From a checkpoint of a small self-supervised image encoder: norm batchnorm.
Rows from block 4 of a small self-supervised image encoder, named by matrix and row number. Rows with one number belong to one channel. Each number is 500 + 40 x the weight over its row's rms, rounded and kept within 0 to 999. All counts start at 0. Numbers have three digits each.
After each channel's rows are labels from the 100 images, of 14848, where the channel reaches its highest value: "peak at" is the part of the image that holds the peak. Only what is clearly more common there than usual is listed. The data: regions of photos with short descriptions (Visual Genome).
# convs0: first 3x3 conv (model.blocks.4.convs.0.weight, 192x192x3x3, each kernel summed), inputs 144-191
# convs1: second 3x3 conv (model.blocks.4.convs.1.weight, 192x192x3x3, transposed, each kernel summed), outputs 144-191

convs0.67:535541518459511507513474542510504514448537457513502570474444442481406536435492564425541540533511480502479537511439456487498468515522494511454476
convs1.67:562507494516476460533513418514510504552477501599560489498490521477531478537509456552482525442532395489470554565548575514466536482496471504516437
peak at: middle right

convs0.171:405451497500493437463543507450527507525490522540434544408483417486452466499501508544465512507500515517524508406509501444414535406515557596557490
convs1.171:540538545493571545592585511496503467529594433463524509514495519504531465548546483519488513456471479511481500557541492525562520513525473425475533
peak at: bottom centre

convs0.9:513456529464468457511501492426448527528492491475405419458419446489450505571534525510479467531442524489513446451569565421498510516426503422505407
convs1.9:465543539495423525475427534532494457472542552524507584540552535506506574507484536479524473488560532507536491508415494557537530453493563553450480
peak at: top left

convs0.13:453504552484447580487436548476522604583500435494445495438479486518440487558501507487477444465423472482465493469558498453483435527530476427475408
convs1.13:544530500435512510580512541500449403498502561539555561524492514524564537619538517554458545518502520533519492544474523550547529534573527490522535
peak at: centre

convs0.31:443490459534487464553480536429567511492465545509384469430426510469507481512472471489484498491412496477490514453503462433514440513428478545536448
convs1.31:530520527463475501418487568549482486470556591468543507532569500488447472511480496460473557459452534538513449538494462564518539548497521478501591
peak at: top centre

convs0.43:505444631467501509477438551579452508527526556497497443459426457478543523533475521556426532528482512553519505432559495477502559486496491567580477
convs1.43:531536526527550538498533462480510546505532507480515500491541534492533514524513501447520524454497507491491539534495541487467498490456556509457529
peak at: top centre

convs0.71:553484488444516478475488540470525519471546504452518517456532531493433513498470474519524528414494554529512488484492523473559538430486551534544498
convs1.71:525562499526529523517482510575507477483486488542501488483551552506503485488469521504536538465499551479446546520538480454519524545450505512526466
peak at: middle right

convs0.46:458487428480485494498474471488396510529490474461496448519505494476497513512523477523436487608547517476489483493501503607525541488466453552491517
convs1.46:487478479481499525476512431498528492512500491462488522464509426512458570468481487472525458382475459456513499454482433450505493522500478483425490
peak at: bottom right

convs0.159:616500452453511482468525514520542481479460458520487567448416512477416516446508445425459528492507441530462514546433525519463438450484525475455449
convs1.159:576517528490527503510494487524480479501542454517505469500517528489524477520530542561467517476535467477514515511487527508519556505594504553529506
peak at: middle right

convs0.125:505538521426466485526467497478510583512471447464462486491493467542518494529510483553457460475435396499480493511532512483523430558488503496482426
convs1.125:511507491557470566496628550501424472507503500529570514522516543497557540526552536509447509508501518500524508577472474547493509598497509533537524
peak at: bottom centre

convs0.119:494486477496496484478471611493497501506469490521471537385454483529471512479500522445472506468476435485493494505476494510434526465506548427454477
convs1.119:563547550558510521530521518541500533496542479526567521542501552530571497567517517554493535513528480524552461526543545559548529518585509500536547
peak at: centre

convs0.36:519509460538487532556526503499499472581484579513489445547430494421514495571524495511440519427507556513498532492578598454490595449514537514502561
convs1.36:477524466461592550477460401490496517467510492478509488479581438546460449522494524481532456656500519509527426519510433477551440501482457532456498
peak at: top left

convs0.28:543539481538465447533464459485472505484464502537496515492400490481503473508545478466473561503474504494470510531511552421509452567520527520555465
convs1.28:450496541509552546465524553523469575524557535511455552497630525499535446498475534518483448487497463526514452487522477486535560476501438486471570
peak at: middle left

convs0.172:518473426541466365561444479475430438517487527462511412488448423449567515502533482496464525497515548494519503426507531527495533430465489526542487
convs1.172:573525492463563518473457392463492481467495455496462478553532456530403522425535446503505454567554509489492510517498415464483480490489426503463504
peak at: middle right

convs0.169:437568451495547481578494491434524490573477503493434494416512510488552570533603414541554549525476512498443463475537520434530521451450515449530446
convs1.169:477549542506553472454548492537513483500476487517488561490560523504568506430546487490451508505515603499481429503491423562548542552541518507451457
peak at: top left

convs0.3:530512502493531430551433536480462477565523505506467531450452403446529430475553490488480544513529497511483504556475548376519461489435487443489483
convs1.3:528488509525467503472461430511512496534486435492502464562507545499532525478536482521524499596515430525498492520533492508470555472534521510472426
peak at: middle left

convs0.113:424543459511473481541458537487523485535429519477445448419445639468551456548434507491474527497452548489476457501551529387496480514446519491550419
convs1.113:503477545464519522485525440578517537411601512506538455485585521548479497526470537403501485448414493481558431458491498522549543512602485493436484
peak at: top centre

convs0.26:469530486435500512462575519509518419516496513478553520593456438414473508531419441495537495502514431489453563565529492507489560432531570468494530
convs1.26:585525522457519513525475469514488572455493435537444403542482485483478449533505506497527488576447454496478475545535443450459488477471512492508510
peak at: bottom left

convs0.175:450424447487484492515459501436382504561495496488429487470483502456519539594484525498401469450480534446503472431590509551437571480462482523503479
convs1.175:454571507461475438527460445531487434521471515510560462547447511527449481453489445478551487589525473534525506481462441540502476491485480509468470
peak at: bottom left

convs0.44:481508551526513472590492485440449481539497485475549493482459454483525437590511508476505459543463563507533487488584556415500480466439538524442490
convs1.44:570501527529522531535500462575555499567507572580555517591607590487553610485503508527493538455534499490497527501512496602481541547538469533502506
peak at: middle right

convs0.180:489498544485492515503454479503387539547465469493477492446513509497547467554403521590459437493515483478499498489556491520508483442475409476545519
convs1.180:462461493544541529503530517538537508532494506430485527438424491513546608526540470516451514564523503492522573534483488504513521561482488537488501
peak at: bottom left

convs0.54:448518543482485583530534544521460513511537479468485507513516340499487477557522536454516463472500505437538507506577510466494492503485480432432488
convs1.54:554552490555510526543457474586537520542509525619539488527500554525507536518548521548528551525540577523521530541485523538489563535541470543589517
peak at: middle right

convs0.20:592454513516535462497454454450459492550491415491490492470544512494464454544523501527483490467493492557510554492532549628524533488423440518527559
convs1.20:442434510446464510419505485540497510529473474426430523471394526500517590474491486459479427545453497461531484503448459474490506540509480485433463
peak at: bottom centre

convs0.72:475461470466475476473481486420478470489489482486452502500504593499440497571511487540488441486463486463469460444567514475480536500366520502497536
convs1.72:415477499484437523480454526533508504496514460522526502448515552515501514486447504474513499524452518503504501487485456490559520488553415520495471
peak at: bottom left

convs0.49:475477468546474454532494546491509442587455489459490458480494443480543466582520501516414502478451494469520470474578571460445567522565522489551470
convs1.49:517517554489585490492500459520495518491540500497550468550491492528471533544540464502494504419503511534526509503475518539583548491521490511489553
peak at: top centre

convs0.114:452501463436470532468467479474449516502449430574400461521510459496462552514466494529484445478457411522488454458518513577502514513665485390471487
convs1.114:428482459509543572522504539455532533513490507414495545486391496513544563542536491457489552555526448526507498489485520491559528535520503533468538
peak at: bottom centre

convs0.112:393544486494454422460433546448522470529487512410493483436455525516546530519428526416489513477431432485465445556513488459542439561488459532492439
convs1.112:559505527510525534554489514561472526531546479542536488525471554479500468555509543520499505513546524542533547545514524494511596502534571527525535
peak at: middle left; centre

convs0.10:569487463493536535516578458479543523467487565563518502576450508473507469484450477541533496506503508512497547505486497566532518488473495460492530
convs1.10:486485448489508565468477435447469499451506517461477433500518455477458481485517568440495448569476470500514436462468452463516485505491489502469497
peak at: top centre

convs0.132:462500522477441575447447533481536566518495470469484499416490487496450483490463492500482476474439487472448469468490477456465414515503455456507408
convs1.132:534564526472522500556502552524458433467523539543533551527498503541559522613539545559465552493504518536527508556517533530548543527555521517569545
peak at: centre

convs0.92:438470484525510487514458480425455513544488547443563501465444554480482488567535533424477463483512470497528472462563562480479504422458534486465457
convs1.92:510531562521496584537538505548527504528553545473594540516589454539500495549553557517513471572491488561521526479519519572548515522505515576458498
peak at: centre

convs0.64:489461434492485476518498464491505422539489510533472470507499492492545471526515513489494513456500549459505504489519522441481531479519526481494482
convs1.64:493462489478553473546435402481514573506540520504539446565450382498489508511485493533488454501514511495488495522518545453496530516492450517479520
peak at: middle right

convs0.96:480489526508444556457457540444540586573477467482488503426452534508476468569487489500501515470429504484492472468562553405490437516511493474586383
convs1.96:505508550481524495504499539553439452480517524541529573491502493505538517565503559504496516475587495470488493536475532530570537496576493491525564
peak at: centre

convs0.139:607541521506496454495506514474519488514519481616524527382470460525427531476524474436476562460479484518511572521475517458473533488559574483533509
convs1.139:557476523472519501527516434532492533523507527473502436526519531486539488552505514529480569441531520487451459519586478560506544522565475496514512
peak at: middle right; top right

convs0.116:541465508434485539503491518434480516506453461505455447505430511461474498543477468509461435469411463546518453417539534575504499486519489504426519
convs1.116:472467539533531513498469523495522469618515543455477561482500495552529496546553505468486498491570434462476534487450504498526529529567517463467547
peak at: bottom centre

convs0.126:467540655477501532528486511581547576472524493538434463496475478567516529456540527477561574502507492503468603570470452515501513532547479538527503
convs1.126:500429426462472469477575483443440528502482539530509440477485510485484469506491450522380460504516488444506533517524503541462471498515498439499490
peak at: middle right

convs0.105:487575571476535538494503511504456538467513468482509446498511481565436528455472543467429511499530474495516506503467460555490493515568449517521535
convs1.105:569524460530405510560566487549429485489531529495491501476483495436524532527516434499444532475505509507566516571529520464481518463541494508558486
peak at: top left

convs0.81:522565496506443455575518568410434520502484476550508521474479465522511449544540443480459528475427521531515522497546586471459478471462507442549567
convs1.81:462507561556561566487507521567531494481531529490583506456458442473541450512516458551455506485442553531503515525577458548522571556497519497504524
peak at: top right

convs0.121:489529491499454472539536510411555455495442476455498483516512496536451524517497541542532400480491509471509504415509510416495485444543466547465539
convs1.121:517496535459517512538483472477547511550490536519524439512481485507532428561510439553516444466451421492492542376542475545501505415468495471529523
peak at: top left

convs0.146:512498508493462482486507447485510519560493497472540410476478464484496551576454506539484477510397434472502498460581593462554535566495532435448477
convs1.146:485477575505439530512471513589508560484528525491497546550487571524521514528510498518510524429508473551481527563470500484473517499450513548451508
peak at: top right

convs0.4:465465478523500443504466486455502455534501543442531487434481480500508511565485527484415453530447551478507402476549536457428528487548506556504431
convs1.4:450533533527571465473507557568508483518532482553538525551562487507535537560534519574533528498547544496519531552538513495570526517536508510487535
peak at: top centre; centre

convs0.151:503475445531487508577417508482436500574435492470409503516460441447541530587504522481392466473482512511546504446592589461432581492509524479499482
convs1.151:498541595524630477495455511591481517543506500487552508567535496540536565480529501497479499534488519536496524447423454582529511514543536580453527
peak at: top right

convs0.5:497468486541494525480506507431506523504489560610432522455433551484430476525544518427501437510450497474561473510525539431471506532487550419418448
convs1.5:416508516438551529457539540512463494564572586473481508503567464490534480530465506515441455459469573551605469465455470587519515534559443546448511
peak at: top centre

convs0.166:503484391507459456510509464540437440487498429504531437549483515496602497471491459490517508469517520509495504484485580518530497507490533488494564
convs1.166:524515489440560575490459456492545570453486515521455443514483517467435526440458500476552499574509510457481570469399439465471499463468488491511461
peak at: bottom left; middle left

convs0.152:464451477493485501479448500414493520526524499489470504425491577486436517569505501491471411498493503505499431483554510434503488504438499451479452
convs1.152:492490525541487485510487564528486514516524485531535550472549518493481553531487534447497526503506533532538503511515518448549535494595436516519508
peak at: centre

convs0.94:465493546470516509450450558529432532498494460510435582546512438503456555474494545491465529552545471487476563548479484382463493527501463534466541
convs1.94:585449486470513464550500467490544539548528470532520459513440465490521486530501492524518522524518417487476506583558494506486501508537438524527451
peak at: middle right

convs0.106:488541544521484463527520466484543441522526456481490451470523526508567475529559506495541502507473493514506462495538509398509526501538455464510532
convs1.106:498484494559473456475423544527463502457462498518542527465475522436490507473549476483417412578587504521557503538478461490529432395515374496451527
peak at: middle right; top right

convs0.56:469497476484492522489394522472448472495516499446536492472507532480471486541505534424486461441513413467507443494533498489490513485485511469428442
convs1.56:544535532528521550534530549560529526554546522517557527558507501542518518542548550548522510581528534562537541536521520542515541506534508565513552
peak at: centre

convs0.131:481516443552506507406451566458521490522545478488529498495496370502512489532494501492435441449508500441462475473512480517512497536427508488466526
convs1.131:540492535516475558469509505468551510575516528495501515491463479548497491559573517577477493540496482570576530509489472519510554534548549533523516
peak at: centre

convs0.107:497472560517462477490460401424508495564466441462452428531486499505513540582477509486514460466476457453493459474596539445468524445481505506536519
convs1.107:537479544514456452478545516603497483470544533515579508524548560494513574467481524511524587465504447493530482504536514547534569509564521469508543
peak at: middle right

convs0.127:487467492496450504524531552520490536525464496529421475458521462512494546535509542501505471489481576486469504496516491527469534455495501536479585
convs1.127:466541522481494564476505463485466470486532485493521479483488448519448504486536503501528519501464510509476553481549442481575473520535465428431552
peak at: bottom right

convs0.69:483490593459495494536465478525487537539508488431439487425451515492509495562533463489463523512430519565493530547553506489498596484490553523502496
convs1.69:535471494507494554514482514569575507527507549505589479489549533477497545470537435509538549485428511443521500475447520522532485480514570491440524
peak at: bottom right

convs0.0:482480476546489480496515515447459466511517499572451523480471563503517459505531529483406438482493517490531474453504586473416587494483514520518475
convs1.0:438514518416583526476510451520540470478490497412510490498524585521482455513476479442544501486469592513510444523464403517587477531547492490439473
peak at: top centre

convs0.68:522506456468463448489504417388404481557473485505497428514435402453470518555523490473486498574529510517524549516554544484527554461452508494497522
convs1.68:518445492500517496493456444474496489493493457495525531518538486475450560437509503468504492444501533431457499488524475435480470509504503500487474
peak at: middle right; top right

convs0.118:655534525456500450487502522547494481494492532518524482445483617459521468489526474512495476536477451560523573499483536649533532541505532490431551
convs1.118:473496459483557528498536413475508538442426418429427440497473536508463471508480494480498449506442537440477472486495454505456449482475471504477455
peak at: bottom centre

convs0.6:528593535457536554538517537485494533475473476479478464528510451529488573496525499515613539518461537488496452559508496553509496600496469505546533
convs1.6:498462481520445466524479499424422425473460500539524508491460513407495443506461446501414499518509519495439533465521499494480520514457490465561512
peak at: middle right

convs0.18:501508478549492528479517479471547461526468436532472464446513515487516455492562491472472499535512463554499517530483556554449481495529516534540535
convs1.18:546522541465526492470537511542531488496551503477544503532508543520446516528511510436518489487476562499575505524523465556569519564556538494437536
peak at: top centre

convs0.22:508471467458496463512451452403442464488441522478487419465403484451468526524521457483479500491460489470472516499529531498488467452469477458507464
convs1.22:505476475491524584475541495541500532414562513540485499530592533513478495488460518497467488517477482518487560563448482509512555475525547489457612
peak at: top centre

convs0.14:499477430445519499448458486471521532534466425581445510415459593482466509475571499445520500567480475564465453579445488559533475537450501500479443
convs1.14:575508544499519459484544482548509492500553562459550511539557465483416462466493549457492469452471461494551488471478472461522547530557482548431476
peak at: top centre

convs0.12:486566487543472442481545500502558407510507517509574529454463456426418538477538507457515536506532531474493554525467479459482476426479542462470444
convs1.12:505507480540490494479491523441454484535554472510468513497499498453464554481520503503454616442538478574486517548506609467546509516446458550485525
peak at: top left; top centre

convs0.2:510506472450473547467446528374447523562462419577481538513558560493435511511521424514475466449480536512479514513483487516528555438394510490539561
convs1.2:480472502488576506481577484506470509508548586441526549485525608545505524502492519449530496466451583448496446455457499419521484533595489497481424
peak at: top centre; top right

convs0.190:461536537503491603491538538467569558529529480505461531482581521531504581517590560521558543528488502584510525593522498523515551543438540541521528
convs1.190:489490480498446426565540498486437459504444509550497528467460556483495470462407522484495515464559508435441472474519525462458453449487507457503465
peak at: top centre

convs0.33:524507495507495501472581513497512473527502456485509530505509399510465509514509465485476442517485454504441522508530525514494483544542510477470561
convs1.33:550543552545484513551558567500526569568554461581511502514512516520586529541583512532471533512536541539550481567466523531533536495536519512598510
peak at: centre

convs0.53:470519570536501446554503549560430494571425478498457484534496531488553447583485535502456476497479516492538456472593497497433563443543471543473504
convs1.53:490501517504478513526486478555469466481500502499556554472508424449494494512455494573450562451546510504488539578581465526484634487540495527511507
peak at: top right; middle right

convs0.78:475485424507476464501453476425412459513508577485516525462430512479525521516531467512457498424536562416451487460523536520486523493437461542504491
convs1.78:487494531455492555456457500522501462516501442464468465469493488514459419461499504484527457672487483499521528476469401432528491504430469517461530
peak at: middle left; top left

convs0.59:437513497506455478465433436432508549526479480425446482529502476480500560574477498463476508443521510432451486456574496525495529500476519519520488
convs1.59:544523568539495528460467555541451520528514538517591458473503484512473462577494502532563470625457459541569481489525525462541482479489426481519486
peak at: middle right

convs0.74:512454509499496434523417439490424450514473542462483423488439490449499449545469539540519448447514556515513433485540498447521456380476461538496427
convs1.74:530558508501447557546574488553481496469522524517504507553536534525545527474461549494522496626553466522554550493458496555516501493494497492519514
peak at: centre

convs0.48:420499514448541506482411483541492480542458454546483487467517509529522557546487472486479500450519539523503478511514527572471502443556467495513503
convs1.48:498541550580513494503581432538519500500520489519466517472475559544504586439488513536540554350532482479497524526508507483482535564513481504498490
peak at: bottom right; middle right

convs0.87:466494478515489499485480494436544524482518495481466523507543511585449455544529468525486457456484532464482535469531515455490476591472620515537537
convs1.87:514511503585408478489525665483506483528514515550552502501560581498490483560516461460498497469444423545502505523520528449534476487523579495553504
peak at: middle right

convs0.1:550405504477501476513477496456431454532491473481437508456496421500533514545529472514393493505477515531496471485532579445448554481438566537486476
convs1.1:513485518507550541500493493510559511508551470519490521575485558491505550410478505441488546517475540490431536538427461482527544506536500523488502
peak at: top right

convs0.123:506524585488464519493558563493530490517518490484480517529536378503439511485472497447533512506514446519528540548494529496436514452595547478423555
convs1.123:574526499498554527539503506552529561524510482558565456521477512514582511564533524602494555447547491508496503533562500528480581500532528535569525
peak at: bottom right; middle right

convs0.42:477523530484491513519496533473510501540476547505516481572480401501583487547519473472509548480500506544521511544555527498528454536457506461561452
convs1.42:490539586555516537487498503576532592539525510537529501555521518533478534511552537580527536526531484540516471522476570552525533500574499494543546
peak at: centre

convs0.147:469556521492453561556498515488494491522502487471501546526495460482549582498481523540494470506443528477413564525508414471516577528577559562456503
convs1.147:444479482433558546478550524374517533518456570462463469521458501522516462547508427478492364481496541429546531446515465530490457516504521463485559
peak at: top centre

convs0.70:462485529507475451510474587435501482498507495456515561569565447510541514507525503516480501488498465499514526496508575498507511461538567540514497
convs1.70:519504520490469602486546452466517490466491493518603529430508516524456515419525498526543491504498437486491484483465563489494481528461398506530517
peak at: middle right

convs0.58:461469386511487455467416483448493498523452542441478489406442558470521474543486475523424499500450556451502418472532543399464469506487499484555397
convs1.58:453474581531535498448496531576470472485548504477559531492534490533501528535512581504519488461579471499536551491484454503571492485532508564484530
peak at: top left; top centre

convs0.161:560455536489459504494481530501503489518536489440497493508450487491594510473485519545467474515541486569463557455483509454512622444501533554578507
convs1.161:482511494537532514457542548540540586485534483494454484419535493525552546555540530564499475481421452508515503486452381519535498522464604510484529
peak at: bottom centre; top centre

convs0.32:364509422523497466472551459487467520510501527512478563497568502510430587522498472519492509528511552504536507484533406484604497510455493559499525
convs1.32:502538526479536506578540536531523494507586467472504532508530487497541530553442463527527479468433546529466432572468571432522536484551566602466547
peak at: middle left; bottom left

convs0.51:433438452498491413509429492427485479482497538463471487453473506507489437530553520463491434485446507504521419523511480474507501496482490463395415
convs1.51:546542504505546506523472503543513467508518506480549518527558491525516556503544538546521506540549479557570509457523500537552557509547464545519557
peak at: middle right

convs0.141:500492440471482500415481505452478464485440535379509505532442487510493474553563452459382489516441511498534502517535512512507503532530508492469448
convs1.141:506469538535571493535457495549603493469517508533510530528606480541519506501514454549510519453510488462485558460545477556533497524569425491463552
peak at: top centre; centre

convs0.8:630538516479479457569451490502476557524538593571505530509402480493407518505568499449464573460473534450455595561511549470543538490484487497467536
convs1.8:546469512530455471490502488488473458506499445467461439460625516495442422474439498517499455570471498469514464468551489477497483450519433472491484
peak at: top right

convs0.39:500605504492469563488536504448538511518527491495523537460498474469423543498537519480513558507519494536529588531504458476533512566542550546515510
convs1.39:568531496525508497553498518455483474568466547559491506523508536489538513533532547511506525493542538503460478555566564594475490497513569509586499
peak at: middle right

convs0.61:461516506522462525451482567507494435517482413390495412490517401479546488504463493481485490476514383473526482515493476464493451522498545521504488
convs1.61:570538520499524530536493510521522532554545509568529483526447546514512521543520505565511521546540503537521566540495486527520570510513587508581534
peak at: bottom centre